config.toml
arch = "densenet"
model = "image classifier"
dataset = "telescope images of galaxies (Galaxy Zoo DECaLS)"
train_examples = 44167
image_size = 32
grayscale = true
crop_scale_min = 0.7
horizontal_flip = true
translate = 0.06
color_jitter = 0.1
targets = ["spiral winding"]
num_classes = 3
norm = "batchnorm"
hidden_act = "silu"
depths = [4, 7, 7]
kernel_size = 3
stem = "deep"
growth_rate = 24
loss = "binary_cross_entropy"
init = "kaiming_normal"
optimizer = "adamw"
learning_rate = 0.0034
beta1 = 0.9
beta2 = 0.98
eps = 1e-08
max_steps = 20300
batch_size = 64
epochs = 29.4
lr_schedule = "wsd"
decay_fraction = 0.4
final_lr_fraction = 0
warmup_steps = 2030
weight_decay = 0.02
Rows from block 8, named by matrix and row number. Rows with one number belong to one channel. Each number is 50 + 10 x the weight over its row's rms, rounded and kept within 0 to 99. All counts start at 0. After the name is the row's rms in percent of the matrix's.
# conv1: bottleneck pointwise conv (model.blocks.9.conv1.weight, 96x176x1x1), inputs 0-58
# conv2: growth 3x3 conv (model.blocks.9.conv2.weight, 24x96x3x3, transposed), outputs 0-7, a 3x3 kernel for each
conv1.26 103:58 64 50 50 51 57 49 39 55 48 54 49 26 65 56 66 65 61 37 51 65 62 51 63 59 59 42 47 59 77 72 51 61 44 58 39 48 36 53 55 54 43 40 35 35 33 36 30 34 55 60 44 37 60 59 36 60 35 57
conv2.26 116:56 52 36 59 50 42 57 52 47 60 48 50 44 31 36 40 36 43 59 44 48 45 36 39 35 31 45 46 41 31 52 40 37 53 46 46 60 47 50 44 33 39 42 34 40 57 43 46 48 33 46 37 33 53 54 58 53 74 61 52 63 50 45 59 57 40 52 48 34 47 40 36
conv1.27 093:39 66 45 50 52 49 55 48 45 53 54 51 43 48 46 46 53 46 50 43 40 80 50 75 43 62 42 45 42 66 75 51 47 47 51 54 45 41 47 51 75 45 47 40 44 42 48 45 51 57 37 60 45 70 72 39 40 46 49
conv2.27 127:50 54 49 48 53 52 44 50 53 44 32 32 38 37 29 46 41 48 49 30 30 42 34 33 51 42 50 53 51 52 51 48 45 43 49 53 54 35 25 49 37 27 55 48 46 49 37 34 41 28 42 44 35 55 54 64 66 53 57 58 50 50 50 51 52 43 44 44 39 46 47 47
conv1.28 094:43 47 51 54 56 59 45 50 48 50 49 52 46 27 65 19 14 54 46 57 42 39 51 36 51 30 57 56 48 49 65 51 60 25 25 25 52 61 44 40 35 56 27 33 54 51 56 43 48 44 51 51 46 30 37 50 32 47 42
conv2.28 073:37 48 61 37 42 49 22 27 41 43 39 39 50 48 55 63 52 49 50 41 46 50 46 52 66 56 49 43 51 62 49 56 59 40 54 51 49 46 42 52 48 51 53 51 43 47 50 43 47 49 50 43 41 33 51 63 66 49 52 56 36 41 50 32 41 48 37 47 51 33 45 57
conv1.29 100:48 70 51 50 52 42 52 42 55 52 57 48 35 59 51 63 61 57 38 48 57 73 47 67 55 59 41 49 52 72 72 50 53 42 56 45 44 38 46 53 67 43 42 32 39 36 40 33 42 60 55 49 35 67 65 35 48 35 54
conv2.29 127:56 53 40 56 52 48 53 52 49 56 43 49 39 33 28 41 39 46 56 39 45 43 34 31 39 38 47 50 47 37 52 46 42 49 47 51 58 39 40 46 29 27 49 40 42 54 40 44 45 28 43 36 31 55 56 63 58 65 61 54 56 48 47 56 54 40 49 46 35 45 39 38
conv1.30 101:41 48 44 41 47 52 34 43 46 48 48 46 40 36 55 31 34 52 41 50 44 25 51 15 53 38 54 48 47 47 54 50 55 34 33 33 44 46 43 44 20 44 31 37 38 38 42 39 43 42 51 35 42 21 23 44 38 42 43
conv2.30 064:41 47 55 47 47 51 30 33 44 50 41 42 56 40 52 66 59 57 54 47 54 53 40 56 71 63 60 50 51 56 53 59 54 43 53 53 49 51 53 53 45 53 57 58 51 47 60 65 45 42 60 53 48 45 54 67 67 58 61 66 41 50 62 37 42 57 42 45 57 37 35 56
conv1.31 091:53 66 51 55 56 44 52 42 52 48 54 45 42 69 56 70 68 60 47 50 64 66 46 59 61 60 57 55 55 77 79 50 56 59 66 57 51 48 49 52 63 47 56 48 36 42 37 48 46 56 60 53 54 61 65 44 58 43 55
conv2.31 087:58 53 33 59 57 45 57 56 49 58 51 50 56 44 28 48 39 34 60 57 49 60 45 37 45 32 39 46 41 31 50 44 38 49 48 51 64 60 49 53 41 33 50 37 37 60 48 47 52 37 36 43 38 48 53 60 56 67 74 59 60 59 51 56 60 43 52 52 34 51 42 33
conv1.32 097:49 66 49 48 54 44 53 45 52 57 54 45 40 58 56 60 59 57 38 46 56 73 46 71 51 58 38 46 52 70 75 52 51 38 53 50 42 38 47 49 67 43 42 30 38 34 45 36 39 54 55 48 35 67 64 36 50 36 54
conv2.32 126:56 52 40 55 51 47 52 50 48 56 43 47 41 34 30 42 40 47 57 36 43 42 36 31 39 38 48 52 47 36 54 47 44 50 48 52 59 38 38 45 30 28 48 40 41 54 40 45 43 29 46 35 31 55 55 63 59 64 59 55 55 49 50 55 54 40 48 45 34 45 40 39
conv1.33 095:44 54 51 52 50 66 43 46 52 53 53 49 50 37 60 23 26 58 45 61 44 44 50 42 55 45 53 58 54 48 63 48 64 27 30 23 51 61 46 39 42 63 22 30 55 48 54 44 48 51 55 45 39 40 40 55 39 48 50
conv2.33 081:38 50 61 38 46 60 22 24 43 52 36 39 48 49 55 67 52 55 57 38 42 44 43 54 63 52 56 40 53 70 44 47 54 46 50 43 57 43 36 53 51 54 67 54 55 59 42 26 56 50 49 53 50 53 52 64 64 42 54 52 44 35 35 42 40 44 49 47 51 37 43 54
conv1.34 089:46 70 40 44 48 56 55 52 45 54 48 44 50 36 52 52 41 53 61 51 46 74 46 74 43 52 35 41 50 69 69 51 54 50 43 59 50 30 49 41 67 42 59 58 50 47 51 54 50 46 47 53 57 67 66 36 41 50 48
conv2.34 129:55 48 43 54 49 51 44 49 50 34 27 33 34 37 38 51 46 54 36 24 36 31 36 38 49 48 55 63 47 38 58 52 50 43 45 52 39 30 33 38 33 39 53 51 54 35 39 46 35 37 54 47 48 63 58 59 58 55 52 54 47 44 44 48 41 40 36 37 39 46 46 51
conv1.35 100:42 55 44 45 44 49 15 44 46 49 42 48 38 49 50 42 45 45 38 47 39 29 53 25 42 48 31 38 44 41 52 54 52 37 43 38 37 38 46 45 21 37 35 36 36 38 44 40 42 41 42 30 40 24 29 34 37 43 44
conv2.35 068:50 52 66 52 53 57 46 47 52 49 44 45 57 46 58 70 58 61 49 48 52 57 47 62 66 57 56 59 56 62 55 61 59 44 53 55 40 57 53 56 49 59 56 52 46 38 62 64 50 56 64 58 54 39 59 66 69 60 64 65 51 63 68 27 45 60 46 52 65 44 47 60
conv1.36 091:52 51 47 45 45 65 46 51 45 54 42 48 48 38 67 24 22 62 46 67 51 45 54 39 58 37 62 48 54 55 67 47 66 29 28 30 46 58 44 37 39 45 24 32 52 48 49 47 50 48 59 50 45 39 42 53 43 47 44
conv2.36 083:33 45 55 34 42 51 23 18 33 56 40 40 52 48 57 68 51 55 61 39 42 49 42 51 68 50 56 35 46 65 41 39 49 53 54 44 57 43 36 51 48 51 62 47 52 61 49 34 57 49 50 51 45 51 50 62 61 43 50 51 49 37 32 42 37 45 49 43 46 37 36 47
conv1.37 106:57 62 48 51 49 67 47 40 53 53 52 52 33 57 64 63 59 66 35 56 69 56 47 51 67 57 44 48 66 79 69 47 67 40 52 40 44 37 59 55 54 46 37 36 40 33 42 34 33 53 69 41 39 53 55 40 57 34 50
conv2.37 115:55 47 30 61 45 37 58 49 43 59 47 55 43 38 44 38 39 48 57 42 54 39 39 47 30 39 48 42 39 34 52 43 40 56 47 50 60 38 51 40 34 44 37 34 46 58 44 48 47 34 49 30 32 55 55 54 48 72 56 49 67 47 45 62 52 37 56 44 33 46 33 33
conv1.38 098:60 55 50 52 47 65 50 44 52 56 49 50 35 65 65 66 62 69 45 56 66 56 56 53 66 58 57 47 61 83 78 51 68 53 58 48 47 37 54 60 51 44 48 47 39 40 41 42 41 53 68 46 45 52 54 46 62 43 51
conv2.38 105:55 50 33 60 52 40 60 54 47 62 52 54 55 45 43 38 33 37 61 51 52 55 46 45 35 30 40 36 32 25 48 38 31 55 50 46 66 56 57 52 44 47 41 31 37 59 47 49 55 41 47 42 37 54 47 52 47 66 62 52 70 56 46 61 61 43 59 55 35 53 44 34
conv1.39 113:42 46 45 49 55 49 25 43 48 43 48 49 41 51 47 50 55 48 44 44 41 17 48 17 44 54 39 47 41 39 45 52 46 47 55 42 48 45 46 41 15 48 42 40 36 41 41 43 45 52 39 32 44 15 14 37 38 42 48
conv2.39 069:45 48 58 52 52 56 44 51 57 47 52 44 57 46 52 62 59 46 54 63 57 58 48 58 64 62 46 49 55 58 52 56 56 45 53 50 48 64 55 57 50 55 55 60 40 39 65 62 52 49 56 53 53 32 63 63 60 60 62 64 47 61 69 33 47 58 47 55 62 41 51 62
conv1.40 093:54 50 48 49 45 66 50 42 48 59 47 52 38 63 68 64 67 63 49 55 64 52 54 46 62 57 54 46 60 83 78 51 70 57 59 57 44 44 52 64 41 41 56 58 38 41 43 45 39 49 64 45 51 49 49 44 57 41 47
conv2.40 099:47 49 33 53 53 39 57 56 44 63 57 52 57 45 43 47 31 33 63 59 54 61 47 42 45 25 35 31 31 31 45 38 34 58 48 45 68 66 56 54 48 44 41 22 29 57 51 48 54 45 46 44 38 49 45 49 44 57 58 52 67 59 50 56 63 46 56 57 37 53 45 34
conv1.41 107:56 50 46 49 53 40 39 41 50 54 50 56 41 84 47 89 94 55 52 48 58 56 53 51 50 65 41 38 55 58 49 52 44 73 82 64 45 27 54 61 47 42 67 64 28 36 31 49 41 59 58 24 56 47 49 36 66 41 52
conv2.41 112:58 47 39 65 54 47 68 64 58 40 56 57 49 47 39 57 54 40 44 60 63 49 47 42 50 46 41 31 29 27 38 21 22 48 49 36 48 65 66 49 50 45 51 52 41 46 56 60 60 54 46 66 62 51 63 49 33 61 63 50 60 65 62 52 54 53 60 58 47 63 63 53
conv1.42 105:56 60 52 49 50 64 50 43 52 47 49 45 34 59 63 60 54 68 41 55 69 59 46 54 66 54 48 48 66 77 72 49 70 44 53 37 46 40 59 53 53 43 35 39 41 37 40 35 36 58 69 44 39 50 57 40 60 37 56
conv2.42 116:58 49 31 62 47 40 59 49 45 60 48 55 46 45 45 35 41 48 56 41 50 42 42 46 30 39 48 43 40 31 53 43 37 58 47 49 61 39 53 43 39 46 36 37 47 58 41 48 47 37 50 30 31 59 52 54 48 69 56 50 67 48 44 62 53 38 56 43 33 48 34 35
conv1.43 098:46 68 47 48 49 44 53 40 50 53 50 52 38 53 50 60 56 54 40 48 55 71 46 68 48 58 39 41 54 71 68 51 50 40 50 46 46 35 53 52 64 45 47 38 36 37 42 37 39 55 55 46 34 65 69 34 49 36 49
conv2.43 124:55 52 41 55 49 46 52 50 47 54 42 47 40 33 31 42 41 47 56 35 43 41 35 32 41 42 48 52 49 41 54 48 46 50 47 53 58 35 38 42 29 29 46 39 41 50 36 46 39 26 47 30 31 56 57 62 58 66 54 54 56 48 47 53 49 39 48 41 35 44 38 39
conv1.44 106:40 45 41 45 48 46 22 44 53 45 47 49 43 48 46 46 50 45 46 46 38 24 49 24 41 49 33 44 41 36 39 49 45 41 54 45 46 41 40 42 24 47 44 42 40 44 41 45 43 46 39 30 45 21 24 42 39 45 46
conv2.44 068:41 45 55 51 51 55 43 47 52 53 54 45 60 47 54 62 52 46 59 62 55 64 50 59 62 56 43 44 55 65 51 56 56 43 50 51 53 60 50 62 46 54 57 52 43 53 66 61 62 51 61 53 49 42 60 63 58 65 55 61 54 60 65 44 50 62 53 57 62 39 45 59
conv1.45 090:53 52 46 47 46 67 46 49 45 53 45 50 48 39 72 24 24 60 48 64 44 48 50 44 63 40 59 52 59 56 70 51 66 26 26 27 47 54 50 41 39 50 25 37 53 44 51 50 46 43 61 48 48 37 39 52 40 50 41
conv2.45 082:33 45 54 35 42 52 24 19 33 57 39 40 53 50 56 71 50 56 60 39 41 48 41 51 67 50 57 35 48 65 41 41 49 50 56 44 58 45 36 52 49 53 64 50 54 60 48 34 59 50 49 51 45 53 52 63 61 45 51 49 49 39 34 44 39 43 50 43 44 38 38 49
conv1.46 095:44 49 46 47 50 58 42 42 45 50 48 48 44 32 62 15 18 53 42 56 45 35 51 35 50 34 56 53 47 52 60 50 60 21 27 22 47 57 40 37 36 51 21 28 45 38 44 41 42 44 48 49 42 33 37 45 36 41 42
conv2.46 072:37 50 61 40 43 53 25 29 45 45 38 43 50 45 61 64 53 56 49 39 49 48 41 56 67 56 55 44 50 65 48 55 58 44 52 55 52 49 46 53 48 56 54 53 48 49 57 46 50 51 54 48 48 42 49 64 68 47 56 59 35 42 50 32 42 53 36 48 53 35 42 57
conv1.47 098:54 62 52 54 51 59 50 42 49 52 53 51 36 66 59 67 63 60 41 56 62 62 50 57 60 55 48 44 58 76 79 53 64 51 57 49 46 44 53 56 51 46 43 41 36 36 37 37 39 58 60 45 41 57 57 43 56 36 54
conv2.47 110:52 49 36 55 53 42 56 55 46 62 54 53 51 40 37 39 30 37 62 53 51 58 43 41 38 22 40 42 39 33 49 43 38 52 47 48 66 55 47 52 40 36 45 28 35 59 47 42 52 37 41 39 30 47 48 56 54 67 63 55 63 56 47 57 59 43 54 54 33 50 42 30
conv1.48 095:49 51 52 48 51 64 47 48 53 53 53 50 50 37 63 26 30 61 42 62 44 47 49 37 57 48 57 61 48 49 60 50 64 34 37 28 55 59 45 39 44 53 22 31 54 48 50 41 48 50 58 48 40 39 43 55 42 48 53
conv2.48 085:34 47 55 35 45 54 18 20 39 52 38 36 48 48 51 67 53 55 58 41 41 46 44 49 66 54 57 39 50 68 44 45 52 47 53 43 60 47 37 52 52 52 65 52 55 58 45 30 56 48 49 50 48 54 50 64 62 42 51 50 47 32 33 40 38 43 48 45 47 38 40 52