From a checkpoint of a small image classifier: held-out accuracy 69%.
Rows from block 6 of a small image classifier, named by matrix and row number. Rows with one number belong to one channel. Each number is 500 + 50 x the weight over its row's rms, rounded and kept within 0 to 999. All counts start at 0. Numbers have three digits each. After the name is the row's rms in percent of the matrix's.
After each channel's rows are labels from the 100 images, of 14976, where the channel reaches its highest value: "strongest on" is what is common among them. Only what is clearly more common there than usual is listed. The data: telescope images of galaxies (Galaxy Zoo DECaLS).
# conv1: bottleneck pointwise conv (model.blocks.7.conv1.weight, 96x128x1x1), inputs 0-127
# conv2: growth 3x3 conv (model.blocks.7.conv2.weight, 24x96x3x3, transposed, each kernel summed), outputs 0-23

conv1.4 096:474413477524503471567530480399493415496494483494511604529483528422430431647466607484501490438444504536472520514483472426445476514502480473500561494489586554541452437550482555486480619479484536376489531488532586489554493439448515450596493421456480480466465501521488489430489537517468513453520469481461516487468465487489458455483500566563501622469421604578598456622495488462480536488466
conv2.4 099:475492440422489456436473463454499482497503449417432408476496488385452499
strongest on: edge-on disk: no; spiral arms: yes; spiral winding: tight

conv1.95 099:504566500529502467461494473503503500511499522591627521566536550505496497501518450503543509504477492642622753529502511486478504721595507496504543509497537451584478484509527535512498476500507520497503540494512484539553510495512501446479472483587481628500524497491478510547548565500491510560617512476509491544503556505509488492501525483484527515482449498513491629494448519476513501548498
conv2.95 103:452545583530465430588459444535484513482458594569516550545484493510582493
strongest on: roundness: cigar-shaped

conv1.12 089:476496494544509445469565472534491488540473483563590468590471494418516443478507466499494508452442465626594624547506531468430497636577538518513568547499460470583457434575491560478492440514532494529502518471473447475566464441461486444433529442534413596500510524492441522523483524452389522591569474441554505514496584470481435482473494496456511505493373507507491646521433488481489480552486
conv2.12 086:515509621508492526576529534572468491466522593524578602505468493502535481
strongest on: roundness: cigar-shaped

conv1.21 102:525552523567510426450514494484499492512502506575630540570531544481478493505517448499556488491472497696601742567492496492474527686561490483482539493512518465598504495522524527511479492500495529477510529507515515537546517495532476475473475492571487597510533496483470532522517564485512498553612527468513516523507544509517473484510504477471539513485434495500470653501457524470516481562490
conv2.21 103:455547584540471427595456432535499520499466591552527547543501501519579502
strongest on: roundness: cigar-shaped

conv1.76 096:543471502510512506521523498475534470486597494546525652538521570434460433682509561488538522475543539519475495506503535559462486501500474483471540484538653543542457462542588543535493630496481545459497525518550658514536538457461531561575496443449481460467486475511461476442469539496474498465524476468447511479445421508498504483487496549557510607485435584586582479619480493486467544496492
conv2.76 082:486525459407505463444475457450530505522497464431451448509518529344477524
strongest on: edge-on disk: no; spiral arms: yes; spiral winding: tight

conv1.79 096:464552496551482500692539536476522468532392484456435506548440476593466581507516550513477519497485491439416466528504466497629544452506496526518574537544484640583623588551439566560499490507505562452497586479532498468547457558547626495478492580489453571570537532468480530517437513428415492519526494474500516521528526461472449467469474549538483543453451551551543497551491480509470480481505
conv2.79 120:552471415519518557432553554451529543529448417448424425472529501530475547
strongest on: edge-on disk: no; spiral arms: yes; spiral winding: tight

conv1.2 102:526537522560527449475532464496504512487494525570603553570518534491472496482517459515542483516484490687607753559521508488479535721548504506492534496497525458586480492521515541484514482526480531503515531498522497531561517506517485451461484475574482608522502490489503525562525562517512490552595516472521522529518568528520490479512524481475527511492449491525478630520473531499508515571503
conv2.2 109:454548583550466430593460441541480502484457589549515537543492485534584498
strongest on: roundness: cigar-shaped

conv1.37 091:464511491549493441461581476534506499523482481574601427589454468465515449456484468521480484441485458605580628535491501450433519647588533499534569536484459466576445422547493544479521432495519484542488538425455433458586448431472482426445512427498405616539516488463459508567497538470415507578546473441511491482495551491496450494520523474487539504496439499516520645528478515484514547577541
conv2.37 095:512516604494508517578527529559454482459516606533564606515453479480527470
strongest on: roundness: cigar-shaped

conv1.15 103:620537513489491549512523470504520514510561562545522646550597599461482452627486508493596601527564612526499513464506585563466468518507480515485561492509657490540459473527594547487509561502492529501483533566536623607530570450478515578566531445460492430522483495495508478450494530545512496474503511487402486504489441513520527499530497548533541578521445554556553474575493489510481558521544
conv2.15 066:469564460422519465428469440466513469501527448456455475555508550361478490
strongest on: edge-on disk: no; spiral arms: yes; spiral winding: tight

conv1.40 089:508427511503497556544526431443469424524514515494490603546540530424413443612424546524532549506419584573456544486518514415421472532524498489498566493454598540535440445546515574454485597515495553383501532537512616529567529428458513456600492434449471443497487506513497499442503550521505523460518497486464488498500451485500509492493498573586507582470419584606589478603492507497467549478522
conv2.40 075:471502456446503470417465450450491470485512430415410397503485500430450479
strongest on: edge-on disk: no; spiral arms: yes; spiral winding: tight

conv1.71 094:504379507530496475570547478467500419502519496482507606546517526389461432616444651512474491456457497542428522514510491425451507487504486474504552483484567574531462469556492550480512675514474560412500513480542611475526504441409537481562460441450545471487468471484519482465472483519506503467495462489455543466498459492489488481480493572565486582497474595570594428612551513472481581483482
conv2.71 105:497468439420503481435495478467499496513502448400438406464507480387457525
strongest on: edge-on disk: no; spiral arms: yes; spiral winding: tight

conv1.5 095:555464515480489542481506399436458422495541557546558630537562573461453429600451512501561546551457578597479568467500535444423436580521491492456565488470624483579427449497560526420509558518488550411524516552522600555559554459471483491545523441457504413517482516515526497471493547535533509452517515489439494484512441501513518489490512548573559578508421577588583510578497523486507553540503
conv2.5 050:448564501460497453438435443424473460469501483430419428568497509426491456
strongest on: edge-on disk: no; spiral arms: yes; spiral winding: tight

conv1.45 100:509493489530506522446471501497499503496459555408417490478540483494512494499496484488515500541500545490453417516516482455481492412415508490487483502525470498463458480490473466494494507534500493498489484559473502544461525485486466476540504481503542421455653654614449668480602522527536539456551481596481643661432447539540553568517504440464501484551526464504439460472411586568545505442540
conv2.45 085:503541544476656561458535589476484454487550468529525525531472500462439463
strongest on: edge-on disk: no; spiral arms: yes; spiral winding: tight

conv1.61 106:487498511527521512466509547503535485522476539424451527498532480489502487499543515516494508521502550497483429533501472447496504414416508504509488505543514494496482475516462491548490516499521497473489506548485502539465502481461478478528486479508528402471674663618463682498587516538508518455528485592451625676456430525546535564539514444498506476563555491500471457468430578603559469437558
conv2.61 108:514538548480654558459542577484477449479545465526542543532461494468444468
strongest on: edge-on disk: no; spiral arms: yes; spiral winding: tight

conv1.75 105:446532497520509484612545533478518456528421491440491473547461446588491617488507548515466518536500444470475483539516450504681533451515514558528548544532456626540668636548459566524500497509535580494503560469547495427551467596572645500442502629475501515566546535502510518506437470517497527522507491529507546542565523513482481455469474506540458494476450511516529476485519506523508521454476
conv2.75 119:546471430529527576433559572451506544520447417446419439475520483529482537
strongest on: edge-on disk: no; spiral arms: yes; spiral winding: tight

conv1.34 095:485409484536510494569537486426497423471538484485507606544478517404446443659477602483514497428467516522456518524468481454449498504496479464472552483504572550542438444523481540498467673494477554393482520481525603477548471435436527509590475440474459483452475486529458485450464531499479510457497468476448514498461475492492481473489483572555490614480440589607593451623487487486480539500456
conv2.34 102:476488445414495451439475457456510492510500444423433415473505499381455514
strongest on: edge-on disk: no; spiral arms: yes; spiral winding: tight

conv1.41 103:507495495528518530480480505506520495495469522417439507466536493486510472480501495463511495544499545475449444537486472455482490404412513477499465517534497498468475496504468487510478497496499493499493497571476496533468506510454460455532506468482517423477676651622440657479615519537519516443523499584446616650456427550555536590568540459491521478589546465490459468470425575603561481470547
conv2.41 099:500537542477669550469540581486484449486546467529528522533468499464445464
strongest on: edge-on disk: no; spiral arms: yes; spiral winding: tight

conv1.30 099:493515472444507528438480462508451505471426529381382482488535461495487473481444496465482482543476559436402435466496478461471454417417500482504462501479458496448451462454441461443496469503485467506447490552455498530472493470468459475553497476480530440413605597572416621458552527536509543476570451582458597593370468536527525558543541407464527498562548447473446478469384556539533461479546
conv2.30 074:521529518446667555447535588465483485501546486512506495519486493461421497
strongest on: edge-on disk: no; spiral arms: yes; spiral winding: tight

conv1.31 089:452572428501462493543536441533458536513478471576610469553446451474535491466486529440489478485463509597604710504487475503479479684591484465498536496466460465595483500518499537474484455444464509539472529453501476422542455515510517452451519477513438638543537491483461509539480579454410503525574507449477511525471524506532500523540550515525546559523453553545535591572440537534516518534529
conv2.31 071:460518564495482487554472483501424444406513550468516579477402448482566437
strongest on: roundness: cigar-shaped

conv1.11 104:517503482505474546561535425522462508525429527402416515542517455466500456553429563490503544543472587493357508543494507467457492507515531536494574529421474570563456452557469566415487550513516520511495570562495546533535519458436521450633559470460487453534517488495524500480529521495481487464480516501463497507505437527588587595564563536600592560595572577586543479549502552585530529536613
conv2.11 145:494474431441587509392510525459494454487549429437500454462470481475399491
strongest on: edge-on disk: no; spiral arms: yes; spiral winding: tight

conv1.42 096:514395500497508446558531481437481388493538501489530556557506516423449455583445610496506497514457497554450536500509470420451503501524509489499538485464548577547480460539497538459463644494488535394500546542540608483545518457424549459560470428450530433504487478494564506446479512584559493467478490505429524490523416477515472463491481591597508599467498584592578448585600509513483601465507
conv2.42 092:498483439430523497435508504466475487489513457388439406485491441395453502
strongest on: edge-on disk: no; spiral arms: yes; spiral winding: tight

conv1.54 102:459527503563496467632563565494534474549452469464491474561457480574495601497533537501472523531517472461471472563504460501656546467478547535526570545557461640602650588564454577559502504508537560503501567471531516406558466582578625540422501603468495549576553527503494547486444498480478500537504493499524544546561501497480490471501489544558467489460440528537528516534519532537515512482490
conv2.54 110:558483433513534574440562576444516553526438424452421442488531485520488541
strongest on: edge-on disk: no; spiral arms: yes; spiral winding: tight

conv1.47 093:503467526530500479649537501491511480488477478456441563516480507473516490558463699497493473481472513425377466516491486470495513445493512482518535502487494615547521495553472533494491627497495612468517507492555554491537515486474607512534507511486456514530443436440478423490427483410409501484451508441471480414497482478510508512522501571602500577510466598616590455589538535503518565512552
conv2.47 162:552449432449517523444558528471548549550498443422453432452550507454446572
strongest on: edge-on disk: no; spiral arms: yes; bar: no

conv1.46 090:458513507552516437479557482534505509532494475558591431569436461439499446459490465489496473442460464600575630555504479493421517641592534497537540500468442451581433437556470540476494453501525459543486534483465438442566455440435481437433525425491417610564477485454461503548473515448405520576529499443535485484502583509530463502524527483495562493515433487518498659513464526473510541576532
conv2.46 107:517530612506502508585525523548449498468515609535561600531465485489541477
strongest on: roundness: cigar-shaped

conv1.57 103:501542510570500437465529494477533485496501505589611525578535554492474491518527451520542486518496485731595728595509515490471535657569493486502546517522550470608477513520517525504499486501516500483500532513510496529535515500518484479478472495572499593518506494501472531528522564519503515546607505466517511530512559523515502485500527493470519516483447484500476663502453517480512505580477
conv2.57 097:456541583543464425587456422531503511498462590554522544534513501531583509
strongest on: roundness: cigar-shaped

conv1.92 098:431494493540513526489510522494524470508423487405433431479488450509480526447513449480470538544455496429441450520483434446520506412450479476483486483570461503496519515475437501529486451462488475464476532503466446453489475527502482426461531519512510545479653635562403666470541561497470536547609503520537624625411521521457475456431482471444435473493444476481472525489428533536508391458419
conv2.92 046:465552545512584561499489607391436472432468514517518515540448488499474446
strongest on: edge-on disk: no; spiral winding: tight

conv1.72 114:424524513533518519594549548487537468524439476478489470526470464608491644477538505508492528523511486488487491540509466505709519475503528541522541543555447626542690647533462563551519485523529537484503555470510479456539446620578565523434492666478490532550541550487482548510453503481468502515541495500502543535556511497470498461466473497520456503475475507508504491510487510532489498473476
conv2.72 116:546476425532525568443555564446516538518431414456408439481520492544500535
strongest on: edge-on disk: no; spiral arms: yes; spiral winding: tight

conv1.77 103:484527467527481427440532489546483501531519439545576408560468491444521437412514422473474503407490445559579617547494515506441483612586520511533590532482420411554425429535537575480477425492524448537496582416438423456571484420444451490436503440490404556530488489449426496552505482461399493505514478473456490492500476489519468512537516450476575453509424457485469593485436503454513488571533
conv2.77 088:529510619454473524531532539542469494469531608509560607497468501426495488
strongest on: roundness: cigar-shaped

conv1.49 103:463508459418491505439488425526453534498446509424382405493485435486512452416407422474475459501489510427413443421485463481448438460467486483504470475442412466481443470465475482391474424470503388500486508496417401496516480476466426459536511450450505469412583566551422588467517516524522551457530453567470579576398456498525522529538543417464527455531523458466440495459414526509524488484540
conv2.49 070:518520525399622551463527589468481480484495502495512502513462477408410506
strongest on: edge-on disk: no; spiral arms: yes; spiral winding: tight

conv1.86 093:550530499496478480457554502538508501493538482603639509593521543502517470481528449475527504445475476617598710513495540509459470686625528513527551487494519406570461487502590537524506468499503492570474532469476491524582523468488475500489503471547421559506511479467455502562564467453411472529560483460450481502520500494523484541524502488471563500506489484482481605460458488468512486587572
conv2.86 076:459525593458442456567484461532460496451468596515527591514459493416547485
strongest on: roundness: cigar-shaped; edge-on disk: yes

conv1.35 101:484503479507528511454469497515498516491482531419436465467528458510493491451490476489487492537475554481448432500499484480484469407409482489476465485529468483480479493475463465501492475516498447509492475552459497537476507495486466474516518463498538415454656658637478676458568535546526548457582490569458624673430422535543549561526519463494513494577526496499449467484413585552537475468539
conv2.35 082:522551546459648559463553590477497470506529468530525527541479511441437484
strongest on: edge-on disk: no; spiral arms: yes; spiral winding: tight

conv1.20 090:520542485527482445474514467520476520487516457604638534559498522511481463499501459496514480500474489658635737525486504485463510723616504483513534468499527440564482466527518543504479469486499516510493508482500479508558512460502481473476511476580406609510526506478505511566533555500467511557578502464513509529498548534532496504526527473481554522493473505500507600500450509484519508529540
conv2.20 094:462544590522455456602469461549460503464461584551520565547466474502577486
strongest on: roundness: cigar-shaped

conv1.62 105:495518499505484529501461436526494520495424530402385548495548461483494482529451540499493489546475556462423421508497473466482488427425518507503464495464505509473465477515434464454510550498508507507493488570509553557450524482427501474580488450420514425468590576537429575449575419513518493461474435579458547567403441487572539591562521389478559457589570430453401454418376551546523479486577
conv2.62 124:499506506483694546452515569486499452492567480485522503499474490495447477
strongest on: edge-on disk: no; spiral arms: yes; spiral winding: tight

conv1.9 105:476497494530517514458493523507513487496470525439458489492527470496492473465518490509482478527493524471485430545503480478497504408431520501515486495548471514481481471512467501525496506498510478506516483532469489504482482475471476473497499474502512389463682681649484675509585523543526517432540506576443656692468426549519549557516511446500492508559521481518477457498457567561563507435526
conv2.9 091:517557566468646561476549592484485465497542468514543529556478505453467479
strongest on: edge-on disk: no; spiral arms: yes; spiral winding: tight

conv1.43 114:508528462473450483452513444509449482527405508398379523511531486417498412528445525471480483500495527404407472509481461480414463457510525513529516509448447507484403423513447538459477515488489483526487515544479534541514498415418417486586491450441446512399513503440414519494551437422455454526478442498528476506416505447484506556488455405413528430526576409430418498425422471479454369504527
conv2.43 095:501492473470636539451518574459470456469611484470547548488461483485437481
strongest on: edge-on disk: no; spiral arms: yes; spiral winding: tight

conv1.6 097:465562501562502522661517572513547479505469466475490490513447488580493584495538532489473542513534475437470460542473472534621557418454500524521525519567478628568612595532448561586497500494526572506509530473532487432521467560559642563426510594503441536556566536483476534503431536444425479514574505470473540521526485465464465441489471544545459550455419565569562497574504502500479514462473
conv2.6 108:553482428524518552451556554459526552536434424453406413492534500533509547
strongest on: edge-on disk: no; spiral arms: yes; spiral winding: tight

conv1.10 089:493520507520483471464546507533516482520479470554597461578482480493514442446510458493489485470464480638594678537510514480458511680594536484540569511485484461578463470523501583498517450516533471551496547446479419475560470450464483449475527446561420656493480487479460494593547528449428517594540467466533497498484569485503494502490503486488524499506473471485501662491466502487510476574518
conv2.10 088:490513620494512503584516512554462482456488602543552593519449467473550490
strongest on: roundness: cigar-shaped

conv1.94 089:523436500529502540545528444429481430509532524501503621555517543424398430646461568500522517494427573546428519503507526443433495534521490487518571520475585539551454457561489544449503631491508540399489538517520608536539520427433534436640501447462492453486483519499470478456498555543495534463492492484474496504471446464517499477468501546586524587487434583580572472613487468490455544497497
conv2.94 084:475504459430507454404462447450507470501525429421431409488492496424447498
strongest on: edge-on disk: no; spiral arms: yes; spiral winding: tight

conv1.0 101:435529458503475439503528465519478523543496420545583370547387427488509471385521476456460490445494456557578592516494476491480482595568503510542559528454352495564483476502465567476502423461528469516468550421429409403554420485482494454403502472494434633531529520497424552513497535456423523503537500447478544532512523512522477486517527485498540496519376511526526594533450506501517496555506
conv2.0 075:515474592453543520532509528511438460416470577479582563457425438474480461
strongest on: roundness: cigar-shaped

conv1.13 092:444504521568518480469555518523500489540486480565574427563439458435525417434494456504483473436442456583564606568526478482425518621587539482541577523487411476609441428578467557508508429512533464541511540441453418430560448431448482456416512420493446602509474463472474497548505507458431517599550489436516495493508552485489464518500500486461540497489451473501500661501464483476492508565519
conv2.13 097:519503620504481500590525517583494491484521610532567589503477507493543496
strongest on: roundness: cigar-shaped